{
  "dataset": "photos with spoken descriptions (Open Images, Localized Narratives)",
  "translate": 0.12,
  "bottleneck": "kl",
  "encoder_num_experts": 8,
  "decoder_block": "basic",
  "kl_weight": 0.001,
  "max_precond_dim": 512
}
Rows from expert 3 of block 5 of the encoder, named by matrix and row number. Rows with one number belong to one neuron. Each number is 500 + 40 x the weight over its row's rms, rounded and kept within 0 to 999. All counts start at 0. Numbers have three digits each.
# gate: expert gate (encoder.blocks.5.mlp.gate, 8x256x256), inputs 192-255
# up: expert up (encoder.blocks.5.mlp.up, 8x256x256), inputs 192-255
# down: expert down (encoder.blocks.5.mlp.down, 8x256x256, transposed), outputs 192-255
gate.32:442489528523432444452525547462508519446460502443565506503552556526531571466473500526558545499457499534447498539514416483470505478444470529504557499447467525485495484501425532538457484510489491
gate.33:488549483493506512540497541440529523476546533471525550417626507552473504496394521424516530518479524526439472501514574523435478497508429482501507544536525468516421533533481540551500497516456536
gate.34:477511503515488539461551422451447423447487582525552466554447480499508509550576482486499532519439457437437446427520448569516532459474474574452429513513461524523489422533464437542510510498483470
gate.35:410511436572442405480490523477468427507555521476509537472491460544478493531390489505501476469441508447471555478491493470526501519471477459568578515456476512491483494461508461528526479457515522
gate.36:529445525523452468509537484512548404477475478540458498522503513525496438535487466515468509529501580462467440474499487534467444495591535480510481518546553475497519571531542401491511488486511523
gate.37:532478511513501559458545495566494596521464518525482488517557474453534512481559497487407551528448502415436424447495510484512505485559566533483456502560507511559453491533467464517513510471595438
gate.38:504455492498479517530547501480441474545528486485494458533538540482464521501503557487520519517500529479513498484506565474515444512375495564523536506454476548443557494510583545510484524462511546
gate.39:493551534535566448596481452542461597415538466549538536475465510522491520529541511483395502538520508517463525469582432490492553484501531475588477476563501488527559481448492528517429473495457512
gate.40:544511475430477498471542527522567483525469455457520463569513507502509514450504501475454458511441484495448512451504501512577456527512605503463512521417540469511489531509536506532496501525553469
gate.41:451541494446455480488519452588514516513429503536524545563558525476526587471502438485480456518559439478526519500505511490494553406558490574469529451523488550533493466545536499486574483477515501
gate.42:511429456519419423474576446520562509537479472524537461518457519496516531539426516532510501544543504504511548522483507472514525495498508525533477557558549531563483524533422424528443449497523517
gate.43:496480480465442561463496455497471527408499502556497488508509496507465499506524609526484515534527497498490489454484508470496494461524553488426430491478511518490479383483515489478541487501495492
gate.44:530497545503540479489497466498576465561457459494491450477543517508511438559359502538514544410462488544478507496498470493445480522534487536475562520554488530457504469490523541589489422484526490
gate.45:463475466428535524481515563580497541553497435522482442473525572464468540470402547492563512456406488434473471463534548500509527615523513469459457493477533499483496522494505483458528504544543493
gate.46:505476456466460604445490513476464545432537500545480492489512472517475569484477541532507514498580501530602518550489484540515478572527456501463505460478500519471492558520453461573497522496467471
gate.47:552520498423504521424540400527430545549503503528464541547488498453505524523450516515445514552584515494555541520496427469534467567485522474506411493514534489526438622487513490503487540501517460
gate.48:556462520470506483509515562405522465503521495473483477434608479578509541532404544450504518438548527601499492552520550553473562481434473511477482577451470482496452505523524516501494509569540406
gate.49:479510483479467593481465447556486524497525423467495523551510488505509546533494468518488495538491479542564484490510497487545487597481516573436490408464499550509465538459482439472428519526509524
gate.50:497504532509538506491500517491483477494508528469465506483432449503515449478544528497498490528447503532518496448514488489465465562554464560508520484543409523452558452532554561501543457431522546
gate.51:510486492473479528426499468537438440524507502529490412482442428466505501441496545491397561475492496482453511539517492493522520436469507582488520503442520470488517491489500500599496507487480393
gate.52:534529523491500469451522448527501556411512495502536541513524413451491409504489496429550500528478480466483548423544527519464549527534508470466497528443550515556520499456476490536577527469526521
gate.53:558435489566527440444492479537466462557440493514543549519493556499553546542469583444487501485548544489472514463523495517498454569531535560478487599596482449528548439469495466461509524516502490
gate.54:489510482560479464516435465551406502440491505497440510473477501528503482478503471499477530548407460478460539498473420564551519540528472552481542550502499571500495568444451571518489548430420534
gate.55:485518541533525466476454514540485576481526479448473440481536547461535508542491514536533501493511491432500468556503421506469458554495464460490550507451426521482498493505462544535424459463490479
gate.56:513547478489579461515440530551497458488483467468551466514510468532525464522471478521427480520513528529510491514542426529398501512461511542507543537521446572448495449509490518536508505492479489
gate.57:491578447508526431465512518419447537420439455534527511493502557521508491472456441444471512461590489476499559516493495530483509631537498486502524528530510481490518492526491505462555542492514539
gate.58:422456504507552503551544528463493550573494564502496457502538506524458455463490474482494464507509510512627555446539435549487541533491483438519504535462454438556458548488450490471546495469524526
gate.59:473474503530483489471493499496505473492471493464449486512510515566432462499528486453478521565520438492582552486433417474512519523560466455486504489561512467520403526456524483409491508508470557
gate.60:525503531501526492422485510467481472458491489502501509506485538523446479503544497509471536480520506498401550531501440515442397509468525531476496519502491441448463483531537565492490514488549467
gate.61:545493467429548495475521509543540532478469441534494468538433524497537498463466510572474435493522494500482503522526486502454481553520543553521468501375459460522548462455525446506592425479581499
gate.62:504463503408472471594578494510492430455530590458508460555467424516498510459547535495524519500534564481486537454414509536494449444447526480486506520485524442532508474492483452569502532484471504
gate.63:492517460505454535455500522522576508478540542474489525510518510481545480544445553463581480460537476457487553566458508591521467522478527464487459570478505508518548504478457435418416526481494467
gate.64:534494563458465444531502427472528510497489484499530523512533493488607558435497505480495567476468505442508540532516501506455550475591569564542476403493474471534437479558515429489529509504504515
gate.65:519511490466429487493450571512507544471533466481565443500566463458544475528423491491549476533522455432486482466482484518468539523511491465421522508489470441500518488555481560465438464562488443
gate.66:503483465467528515387515505505434584438530513513513539488560508521432498513445488486539559555478447480522460489552471537560524499497555493555532568516553424462480470510495539458465522454531496
gate.67:427558491532475531522453550556481551485437517488475559554459516510479472527466588506482492524527474528490458477516437452546547453500549437425457495507463532462473456491526525430480485555500569
gate.68:541559538473553501485402547504486506558537506536491517489509544529478472456468501505442529477505521508487428468579514534434498502474497480517454454501464517479526499455480537563484461539502518
gate.69:544486466549478507448480460514490530484495418499559586519491533478517512402412458485574507560485476524535524523539491487578528564473535506476509448517474462540474484424540477458520533439528510
gate.70:588485480513503482473483548504455494472499468477436489503369480486487478509514485492494558441495500550491497536540521458386515491490607463560597458480534501427543550509560540519510514497508571
gate.71:540460529435489517461506502547532488473463504575507460499473464471496452483512502556479507487593484503490434453531514495521513470485651527518461516586508446510457479478510515422466504560517524
gate.72:568537488487494548533498541528434478586479543468504520538512506455529544473474579501500530529532436495386500485518469545453503562510564446457541467394502426545506558443471459502498558473506480
gate.73:550487428499471570490496529534512496440444439464552585524445527477545460472432487448484499454448490504547451506488496418518512560516519458418486437523533569546541468523467490536522526430585524
gate.74:497539520483542569507459488423510477496464500433536459473435569513473509459464450408479523449511564498464517510420477508451537509502515465575541455497530573529545440460503491480436473496548491
gate.75:473465512458486509487540609533541474565502500534471457527470530482510467557541444519519463572510464447461508518503444513471527561466533542509458555577491493537394545531433521514445468469476446
gate.76:567498473512524571430515509512566468499552472427478501500485454508535504507499506520561480543437421482438426515531534461593527539451499492466483504463571511495543542464552486538493485493532547
gate.77:543508529449495487504548485517372495546496432503486514492501498482495554499496470510440502497546493501487467473571517466409537531559484541509569483521392492481445458599553544522476488485530420
gate.78:485431495537397459527533468512504468458466537439516533500432519484542509547465570534560460548469556530443483437516488543478464542525493564516424523524498511554484493501506560522572483515499452
gate.79:497503536468466504505488484483510494517496521444547525476528540395490547512533495575512473474431514553448492476483507552494475503473445496542451504512514524468518500480471521515535521497513487
gate.80:508492561494432515500526470501527463562494465504529519542548567492519455531444455505501540512470507490442458409489473474475520505559538472496463526454455561580500562457475519516495476473498553
gate.81:475508538516478446493498538525539455526519507460555486458492564491524464500504471505504528573512546495500544466564529518481507542488407411458535490487527492587544442523462528455481439479486512
gate.82:504472462485538458437521432494449508508444437477497557499542423494462510448478495473478460447502494476518522469551477511526453522545502580470532533510425473489502437493505494549510563542520480
gate.83:504503496474489553538559467481503523522493488533459569487545558448459601491497487468510479529568509497557464466540541424490393452519518447473488462611599544596465456468541423486536528541458460
gate.84:444516519466459483466562520472483479477481470473501475493522484470500550481529396464447538502553527484447551555512466503485514448491442426511599413511544501506511550519470443461483483560493422
gate.85:429452476497418484512528506504568422498472498473461384510519482497502522513436498518517422562550507441458495513461538524444494567429505548414487561474533472538519534438498493394499478458581501
gate.86:482481477541462472499490441507486575443501505429526543496461512359429456506472488565510430559499474503534505532498426463474459566497488479499480484508528541505442561494522462509458463543470464
gate.87:427514486461516526515489593537561492537474432549465483497506503499492541542488446565538541565500495528483534567472458501423550496486450515465504489516453516425470527490492522467503416531493521
gate.88:473493542530514487583503520478488481543489455523536460492515481508554533497567392507494544464386520522444535410525489500549543492514476524487533506496468505488546417467515580487507543460446478
gate.89:513496475515467475534465504449475550472552572428479510453503543478515521512511438516535595553506469488516536530541483571482494466536507560509536522453512507451505509559512561477500546489477540
gate.90:516503493520534490480555459535512479536472515491484530495503474517574527526520468543482500452494495434424454511449524507490428453461480535509500508519543528493457502484502485402575565475508462
gate.91:516498491522551579465496523495540487507434543494488480473469461474525477447552456500471518455526514461508418538452541529459453599514500475492429528508524547502480514526475504461541488439491475
gate.92:524510563506498463477474468450558479497463463437557447483507469533427488497516512560455466562475510531457525495525527496511610561480451548427467512542466493531482466536542528564502556538526480
gate.93:468489544479507507494563412481504507498535510499528567541483474503509463492499523415554545493509523513476498470514485521501536529551505493530451434467520532536518461494577426484475453428518521
gate.94:467500495539440507522483467508421528497433447531534562481511454427483585554522425503554465474503525485474529531487420500468482530480520471482475456478446497515598505485518518480507484475459468
gate.95:508480463484442494498534544553487515555506466568385460531470565520450518496460445551513472501557504474507485546517484409480512455515493534505549412481529491572488494557523413495446531492504535
gate.96:476451482518516498517521477470493518539521510429547543432602520508498561509464566522521516473471491468444502501522535560475498505509490553468492564569477385481477508524457521506518601497559493
up.32:511520531511529451543536417517518480455559494464447481560473506550489471493469468535506554461476577498415527525502483502509537475511556565504546520487522521500532532491534543515463571465524508
up.33:505516461510496521560477507491528507474543578519492545402563450508507584532535478537509582485507483505468515527521471513489515554461530502524501534514515507507486535527482522487555525453448487
up.34:472482548482506422492455515555522576545527425499492514430546516507565473432461518500496513489525559527535559558496505441442422534543514389579583517463527493485469539492502508567506484507477551
up.35:537472445479514474508494462474579425462456521433454481505533518502502553536496461484430483594556482596435472539461462517548536437538476533469497464496416494484476486472468583485493501516428484
up.36:448471405511516458530490493509542433527488511493500514491486486522509560515526487540477580532513534481481507452474463531516586523468533518518501538551502560457537583467554510483471548473453554
up.37:469500511431436499492463523559453482563545500508550483510559494444592478443553539548479492533450390524502425597540518486519489498583525522502486505494484496505480488547513563513495555552502558
up.38:540474501488491528567525501487512495534532467541508508518581468486556472496476491451441483590445495496539537509576476496489503494467435509523548500511501517462532498533540403499465502502505521
up.39:515457544464515578473471495501495488469491536503452526524432444479446519427517443453497525509471447523524470513537489540459486523546477477448494485474461550486439490543468534522541454432488488
up.40:528519507527506500500522447606524530495525507455427483569433478486482499484483492473455533580516477484492456509532449469472526481514414416542527482471472500538469490454471533450494498483470502
up.41:498496544516505533556503550439431460491552472436513482478459455464512437534478561543482606451492553520458525453499487483450470528464495494547518544502500496432480536467493478528439480516507561
up.42:457515505510494492489441567474496427447510534489479558527529521566493469497478541509500419509451491465470514509472525510459484510513534469457501446551469475485450496468532552502550482506449473
up.43:545463520541543510554499542500531508520496533469508533482503482515524551485515400493476505481424492487515497571519484533498541502505449493561579469527479437513487519569495475520454547501457517
up.44:502561486475492549447467524461469518477551517529520550518512509552477535474551530469551490543515496414481516492420576482552521438451540474495418472486535510541468501542510471492508574547468510
up.45:502536501499526500406490525482472480495486567505509522509526473514424535509440535516518547474538582543469451459558465550558483543567535546468461479559478525477493536441520462538498438528490505
up.46:497503464517519457534508540571572506526462544472486478529546483486448487493463513456529550439452533495479475480450495534457535418412500451489468566505496509498497500468538473413523495485414445
up.47:480555502570541529481479509484615451524496478515518531395479555451537423465516520573444521428450480543475455581514506478440556453439470525492523549515448523537526488434549477488513523525524507
up.48:460466504393424539568511444489586459610563482609471500466510393519472468501514503557491495516547560498544529456484519534476605464505490544489461519520489420521541469486488450489505549467505447
up.49:527518534479510532533492507534484526429463487412556539521453531519520533529513504400460479506481497534513533499493496483444495486509485448495557528494579433429478528527535467412546501549517508
up.50:514485456487514514475479513502435481487500521501480487483448491520466478411490491427507446531490421524520517506517500480491515500482455534444490475529408540428502462566523539502556442431479560
up.51:440449457512460501430538524454449452549468530512504390464402500479561519486508489543495610506460544471459444447473491483533441387492503464531517452522518473607486562503502439561440482455433466
up.52:553547534469487474535487437491463500449511502519520525531506406502556474476536555449519488499473518436470606468446545511494422548543532457462486526422557474532468497474476519596537509414534485
up.53:513395506540533442494485455551498446511506509435538421515429460469467606422498537462543468480519531480592463510565438498495459579512449518497469526484457506551533473523502498476430476502490528
up.54:548516533449460527433497498501517490500458488486554426458493500431535500446501539557435411456562499533462466462569530527477615490454527518504524468580525475497504475524563480439457505530579517
up.55:540499481492573481447475441580494526507480454437453450536547481481480504531521466537510554440500521464549477508545480520519487538434535469508522474484495504532551495500510511542478501553479507
up.56:536482494497506498504517444486518495543462465476510489472501423476497551545533444581529523491502514472589518507447456505397502570433588468482514587458481515503519515463539577480500543467480534
up.57:466519511446414457465464549523560527541547459477433542487493513440410447488493495459503446531470485400485484495515508472428466507510528541526593449434451531506473461525481629460525516511499505
up.58:553393557502492579505530524414582462561471529528497509532494483550565514439467484434503504482464456532569527468550510501410551492449489480490460551480534499546483432498553501478428480530525489
up.59:442498521521559457465556503534480467518534497429518431490469552576478470496538521428488503464561507513541553536465548559517574498514453523534530525487493492521441572480478457482520470526526461
up.60:482515530521484441520484476441517527483427496423543418482529468511485484485500518506512453445471491536582524485492512464521573540433456536460474576492544449481444536598593544494504484497525505
up.61:503523491547452471536496511463414487522507530453496615473518497462424500496514491477487498442511574536487475493535502476500505491515491423579452535503495523413459452505462576533505640506436472
up.62:538528501563503535506534495499437474470477484494499432503497499516503462460499503481466504527489442479477510472514523463487451523520488515484515533574478482570514587550525582546536434501528448
up.63:462563547515445483445547477490512496527499443430488513483517473498467544498479530475569463483501532583451517439567539500457469518527511468475535485461498546444443580544507506511498534526525548
up.64:563495576518528458547497411479499511481447508511448529552506561504503521486549490443482556533432533520581500551525559542484522565566450491521395471514454509491486464516549451489503527603476540
up.65:512532467459494572451482537475532481574539456539464541504547494547514556536544475494559522467564491487469528526473475475515528519505533531451489520527504462409504494543466460478509544489555547
up.66:459519456509509497500450489489496517482590555416482518450488514470478561453496488508522456475467499591561515548487497505496505512501525544508533469540560511452433505452499545496471520536533562
up.67:504544505560446562527498492524461467500449498471484538541491415566524539389431556580435526567515452493426472480493533439501469523543448457511450512460464464492464447518466497529549555513522580
up.68:517520609462490503412505535417504495548518494542472507498502485555530493470509448431510504491498461436482437506544516513404521476519482546528463511457494441480472453437462491497509468543483494
up.69:467516489485487459410508514442485403462550518527498481437416479491487514516495566567449468496531513465483510414496455538524530549492444500500481549484479490538527484441521562498530532542522543
up.70:543464505498499496560513481580520558499542515510505499441590522540506504456458504497500453529470465500554494489475624510561457530474460517408463590468478472526497457493520528470489495476535463
up.71:510539500461469540572519477464470499541559500565485535461462468406463584507506503490492493522519450483533526528576581469485453501516478485455478506559491500526552485494561493481545502517502463
up.72:484525498477534466486497494523501525509517423452464508525475452551530502505439484469531439501433488493525543515484510496607461465466475524492512554564561556525538505500525537524462511497545492
up.73:552529438557482537525462496499469522500525443471544509469443471501556516407424565489436510486493500532472565580533575476554503541488491533534514472521439515599491424478493448538532536435580523
up.74:492555546516517471551470510517490446490498490413508453450471559489506531439501384477488543446495528501476510489468453449462535563505491584592590457513485544503541476445475461491472461515551465
up.75:497530438535511510424506444418497505452468451458546547424554495526449482423462465509573551419548526524540556482556563479530503499545580568516487459491491493507518519490511472522489526545538491
up.76:463508476530503513459489536538457588487418502478530466476524585445445539488528443519505493493510507458522533470502411544484488447553500540499472536534481456527442520547433504444506476459435399
up.77:482532524457449464479554524431452478490511431599420485493492485536508513511506478514523463511445466506485507406555544459521562485528539454508536424592488458433480521583556575550462485400547569
up.78:500478492489477462509443518546505543513503469501568457558470481504440500487519516465476464516545481505557500481480503494505477530505463522514397455470463507497486556518546441543489491518565465
up.79:495500521471507567485502462509462452503436544470559590548554469401532504477523516543486460487469467551525561528466525516546438529547502540499459512569475484552402536477490526457512522530541456
up.80:516507441508581492422492516490472571443488507509519498494536538516500538487454490501506524546503511479523481486498513542538563528446523576443520507548582487478593512425541568455458518566425475
up.81:467496482523469458553534466507538478539507543534435522480475507551524504431508533528540496567502482414527532433469507576480542539464492509496513548427482454555531511577525519488537468477563545
up.82:498495500487533615428479490495465575519468412517493561444547491479490479492495505531425536437472558493477498462491524486535506549509566541478516448510528534565490492544468454526496498577543443
up.83:499521599570496486453521488582411515557525472401556503562515515470511514470458550450506537501464513439464524514504446522516566493408451496554522472417503487505523577520512489529518422445475514
up.84:469488586434492451461515497529493466507487452505463420505491441442541505521480466460446510503525448470462511549489528457468542506486479489524561410451488538479606554497508565471538507572554507
up.85:457457575514518527487576452447524546501422464583484532543490440505561505494513511503511536421502465505444463525522486489553546399476568441536458493493409479404448534471487432552413573476467475
up.86:576484550556479461612538489467475517466503501490547539482489475450503517493490449562459538585530439530481552486424485486522442511504551512489480511480436509512489452465485511488469525501497472
up.87:492515549506455545441537464526524476495492506473524515500550507501482530527578522530452446530495550423458431480515555522520532511519517526527512453564476531510423492517417423480443495612453495
up.88:506489506495429454505545458490574609424530501528454533479495453463517432506471512538553449499571557444444497511487466522448442486522577439516466476542546489545476497537452422468462459475471517
up.89:590496450520506412493499507467428514454482527505470552492457545541500557501488468497555467571532491501537511524483492589547525492527518522577536460559486453492443492429486568481540523492458549
up.90:524449476525545512518533459473518438560464578482560522537470533531591550524481418494476467458528488485439412463503492508528503530439503514413445450529576501457487538486541557395564542482560543
up.91:432579493447446501544509572485520578482474452450528472490578497421419506530496457509515479545516454418454447463449480443409504523481521510503483491514469528443513517619485439496459513556474487
up.92:514451541496491533504517468453545499516484520475475452485464469468468550494506509473478562505546496554554521484567581522513564512439430516451437412503468491495452398476521443504495505478524486
up.93:552521498444461508506556447485455532527508484509560557527484464482475445465503516432517512541417495494513503447536452514469550544506524481512396524508530516482554418494613501441464477433532545
up.94:519507466555507465590560478424430488458494542552488516523473485451442527476476449458552495510425491440574521478493564520517513496506529507506459503480522481503563504505527489535468502449507484
up.95:438468533492490470453549463508489534508473485453504508512483576409504462479579480489489589524517487435552593492522455482487558526469472520435489506450557512486532549481532422503472478518481457
up.96:453496501446481556477511502507479499503432420573509461565469473483560460459504513512498431527507435554481498501475478479521471542525513531497430457444469521451554519460511469526535524522572420
down.32:494496441549460461573505507457481552458506478521481531468616562507499489543531465469491462594445444465525485489526487451464474502506506487492502471364414551506519572546504526537514460466469488
down.33:519473507499504494455483506496450520484515484508437488556459519429468430482520492505482515541515491481492486461405541470494488430532507537517463524480441461505524441522517394477482538497640533
down.34:503491400523482501487420458518492436566480593508490562547510461469532510471529514524508577494476497500505502449547450489500492476502484546480424483564552489529486398480528527546454499579473428
down.35:423476588570493545504478502532491467507541506415521520478540494461439519455507498528482480556476513457508458478598415455532576531475493513482521512550524399561542478516493523498451483600453557
down.36:508501574495507617465433467533524476534541488533545548481421527446474470484490535496519467492557484541520526520570496605516455483412474530477520501566520483483420441494512491453475491540496503
down.37:504456492526492478526466510461526395512555492456524515431453499551451548490469466485551587534573470480522562533513532507489468500372475450534526485456515517520545505490398510509469457485502548
down.38:471551566531447563457479459482443439515569504519499536447426536521425473499520466501513537479494484515526489432453463447496512517553520541468487534541499479520427434512514509426520500548574524
down.39:516490527480570511590505496498498506513481481439499442521497470544447616484513510542536563522496487471530558505430503512491487528486516457504473545518482444435512518497490515441429538598505471
down.40:498495462465509447526500488547525520616509504418567451487538441502502475546519504583457521493458560533482428520564470439549477491551510531498608519530499495516542484529510553503486500482564465
down.41:554515539524516487520479526501469401532506497379535406478430473507457548487466527505529657495488505528446551548494539467504458525412464457489486507484536456469533568463470447490470507500504505
down.42:525488464528551439528523516531499580550535468472552465515464447449522474455550527499446479495508516483558509593502493426479397437458478485527503462487505431599573463476513539478505492487457523
down.43:508514520464484460491457509488496558492532526529499499468530505488532524576541702486437503456454487495503552487497441365520526468560532539503447493436493524516490449511479510512464495562503483
down.44:493517405510455464512552497534501469527484557434551412539487463473499475528465457474447497511509470574450501479491416492513460423542554524417590495525526482494560527477510530520471457452517512
down.45:471477515455484476507496466531514532534567448488512479520447450500547492547536488499497494517513505561506525531435561493458466421483490456541504535482480416582509498528598521523517538460549480
down.46:487445534437495595471535482522446489455559448528475522499464457542437529545507499560473493493551487420565528529526548535473482525484500471488470502510516545506448520530516524463526505508489507
down.47:476453519464477437544537519469452446456516514489491503642519462490529481487518515453503449490535488455543586487406434436485513491505488477520538441476476546529494502470412536467547473447517591
down.48:528475524545534463435491491508506508492484504476517570560574561413495464483506421505472467539479491455446509524546459448483471508534456542551508506381463565494502554432434494494506478470498522
down.49:551523542463567430594532475518525482516549505509434466550520531528544573483530485490464465541516505512539536566445462512489478481471532491551561519446472473509488402479570507534532510500460519
down.50:519499557482509461508535532455471489470429486477554507570568533498456608492504494568518501474480486451487500523459535596505502549518502468523497539445518402483508496485497447480422575543461487
down.51:520574602528566471473526505529492482468548495436526508514526511505468555461460466556480438442524503492493463505453489525520396517451496544539560546457473511453514482494476428483535528563509503
down.52:414582473517481532476395488500478443511543447537547531478483489504449460528449506591492526481535477534524394479616473520537501419502490545518571510564502542511506500552498514448410505522465491
down.53:446503480454463469463523486506485520465526454577505542455594534540525440572461419487537450549481463525452423404497560524481523535515553534530550453520478578506462576571477571539499483522581469
down.54:488590480546510488516466479479493536463463481521457534512547558516463504437532482565522568522478530471505578546508452493530485493540490503525488513371411578493486614479423490512564489446539444
down.55:496556417530413443543553500520527505500514500524508539465589517509539484479498453498490503516430455528476516533477439510498457499494530511450525507380488506494507601514541571579530477418528435
down.56:492532526496481530488462536498455546531505503445490468519491511540522454510487548433522546487464488572474490497579527487495499460547494528461408496510462502461530454504560452554540452486510413
down.57:529467454516507501506488495517504525478492560526450450485464477548591498544507488482519562523549503510459485491461531380503524522462541450489451533508546509487481461472580504523569505481586461
down.58:525500582493525519485575503471515488449496452511495499523481515490488584510558503486547530519524492452482571475440565522524480513490556490467486504524487559498498427476484489465534519546511546
down.59:528508592488489494450557456508543481464493481499537582471522553475527520483525478478541533494475518480500451443490541497478484585498434499582434494449510533473422511478528519523545504426516523
down.60:413490462463467483491543544524559487525505506564444525443537505597516505550531544419482505502513517485502558444474495593447544496524524524487596465527529488481503536520524594536498480477554520
down.61:512472456489509515468554512543550520556484512510501428467462539510538397528526503538495383561517485488488471404535460460476508533531568492476535439464504585513519517507506629412510430475569507
down.62:518449438468496437513556514532537514559538524487475491510481448449555550506498478540494501490474491493463522516436518547507474464433564487483490541520536403469478516485574518512460574527502464
down.63:542473488518482542515443493477497442536479541549468546497443541531534418474551554501500477484545517444546554590422473487532504495501496481483455540448457450504459486434537474474498478494513538
down.64:467455460521444449525494500514462478548550479502523554451525464475560442557458552532448568464474430531505519521515480439521466398483532540542551511516517499558489422541486520495432504444564551
down.65:502508535551479507554459481491534539520467518487400432483450489525495478411548564536524492535484495503529473455488516497493488551520512463481487526465463473475459404499531532429493475535531455
down.66:557436504466467547526501531494513547524535500588456516496532550495472454501558526491528435536535503420512513539511504497465442501491515471466439504476464404550466514492570524469499475507534544
down.67:463568512506456451461487434514532457523546464551517541462507500506504457523591489500517453499479479486546532543440496521415475529528388499559514496464487476542454492478581535448500497432550519
down.68:492470461502543516498543480508543531418490515548500624568561491495530485465559498494527453526544543508549506576561534487522480498489416528528466448483505559546546522504468543532484438477393483
down.69:502516461488545510537456487531535582539452569591446478554482520519530457520484481468489502484458519521469528588473497560478500478551533471427518514494487498387451502551497467528503502494448431
down.70:553529538487510473435575515526490555609552496478484411500414503484493537499509481551461503472465517522467537431430475504499453486571567501519545523524494434462499396494524455485494565521571564
down.71:488535445527510512510539492499513512482527536488495487528552542535514502445521437415542484536423510488500599568484502531473522537525436474486515499362449514450512576508470466553564450436477473
down.72:590471517533531494539530510485478423512428509434499437499494531476475579544453501436469605522519454476435593474443492536448526513493502505501504511501510461459539535430478432550468517494447523
down.73:477555497473553469524473455494529517487516495521490455528521478498502502519494446584541518502481518513465438489432477516458506491536473474495499544484492502472462450510490509467439515508485454
down.74:513549527535514527461510510510510434463530501534479525515529480491469516467497346491462476492486487528513419501502554540527517493500502506465440517487512503475489632492488500458525504494503528
down.75:510509540515513527539497489531519538531551520542506388512410459533515467504538507471516490529504508526543479524505484546473522509453510430474459452535481421526472561516571564433481486513565548
down.76:507447536514473493466480515410446485547518467449525533525497460448544486503523557545493500473488463440509563542476531435479480511472493527516493484464482480518548550490451466454462485523515636
down.77:557525514553550562526489506486498452481395508482530572511457511496456536427497557522512547475513545448507499587490469529530422547514484507501460574478493460469493496397482454492511494551483469
down.78:582470474461547505552566508487484472529499504507503503512464470476540546478472499435523519484517462543560546477464549508509578497445456520517484493562520453475546490517543473516483518523402547
down.79:468540411484502499546451520513469527526453486501464404489494444561501521593467560454440551489527474524480395536568584503493453400492558477431539489517509511535533458533544483497493517461483474
down.80:464532496524404483489418498491500545537533479543510505512476483456487388544560503508475426497502510458498528549517502480450457426520469474460466472462487492542470527508505492487498521443520530
down.81:505505505442530463474526513499483512396550473446528515466544534449504542549463474453519575510481512544463486374533546487500498504520526525482499489538548587509513486542426478562544497545489434
down.82:481469479475476560525482502484526516527548503557443453456505486567526448530571523505537449541533447499525492490480510489457530538451528466463465452509456490524448530520536585434479436471575553
down.83:495502467435505552482502474506488464492486523550510477484454441533520474546467522538460493419457485549510486508493430536547493439492533530494504484605522469490449471515547519432453520547497521
down.84:511470443527527433606396477526511504523497518467409516502490511586457531533536470451447438565532476516551452499501519450455443487489462500517516508463487508506539542499539475522535498461481518
down.85:532450473478519489532511551507527462544496518489488469524487471574538546477524584471506475449525474480541543583488472530499471565443498486484510481532492446498514472472505554438471482528467575
down.86:422528499447458590481472508503498431447438499545480543454495495594486474500505561444514564454494540503564440422489561543482559503499486527521524473577571531467508492555472465475562491513550464
down.87:519462413502459502527523531464540442541517535492491454521489463497536473488476511483469527518549448505511560560501468551531435399441525489441555471503516460523602593493497582499445457437536572
down.88:437491560508549509492425476475500490560495499477444455525514535549523545535481521481509518523485496495516516453544501493505623511535461536506489471554459493420495460563527508496492522484505464
down.89:487508485525417537452493484513538447548480514493518544429499559439508449497518515515454465482564497473533463507580468495484491470456470544476458471531531453629506446479590500462475473490473548
down.90:513502495461501494448594553504507520539525512540613504511493438479453502517427493494457500483557522539480549502521532533484475497480491481541517415552514467507505525526479505500452464521465561
down.91:482509466537421513437459509519487438543503540579515605445525521509556413529524522463457407468515517508515502570577460442524501477451481558508510477501514517539480505472562506555522455445498539
down.92:509476489506456492550554486487543472474454465521460532481572494513541468453556488508534497498446452502458556528463449425509451586491523426471552509398432548499424570473502588510527434497574485
down.93:486509495544485546435411494501498456490520471525542530395457535507458494504453490549468508525548490516496438498593490525543511496399512535515550517468526518462505490501514540529486519492476547
down.94:511464578483508457450453501549603446519461526473492534453500478553576482516502535516485469489569521561460411532512504478494462538434491479529514498494568534463448459453464567493539464509436497
down.95:404539476508481529462397512501526404550554513496568518455467471549480474537452537556448547445511470551525448516578484522551466415438488522515572488549502551504505524482488513470447464477508547
down.96:491497549539532536547441493512514550543516509467463469405475501554468555504486565487560511494494519463519500526581517567487526544489483473486478486559517462524480473526581540506500490522431499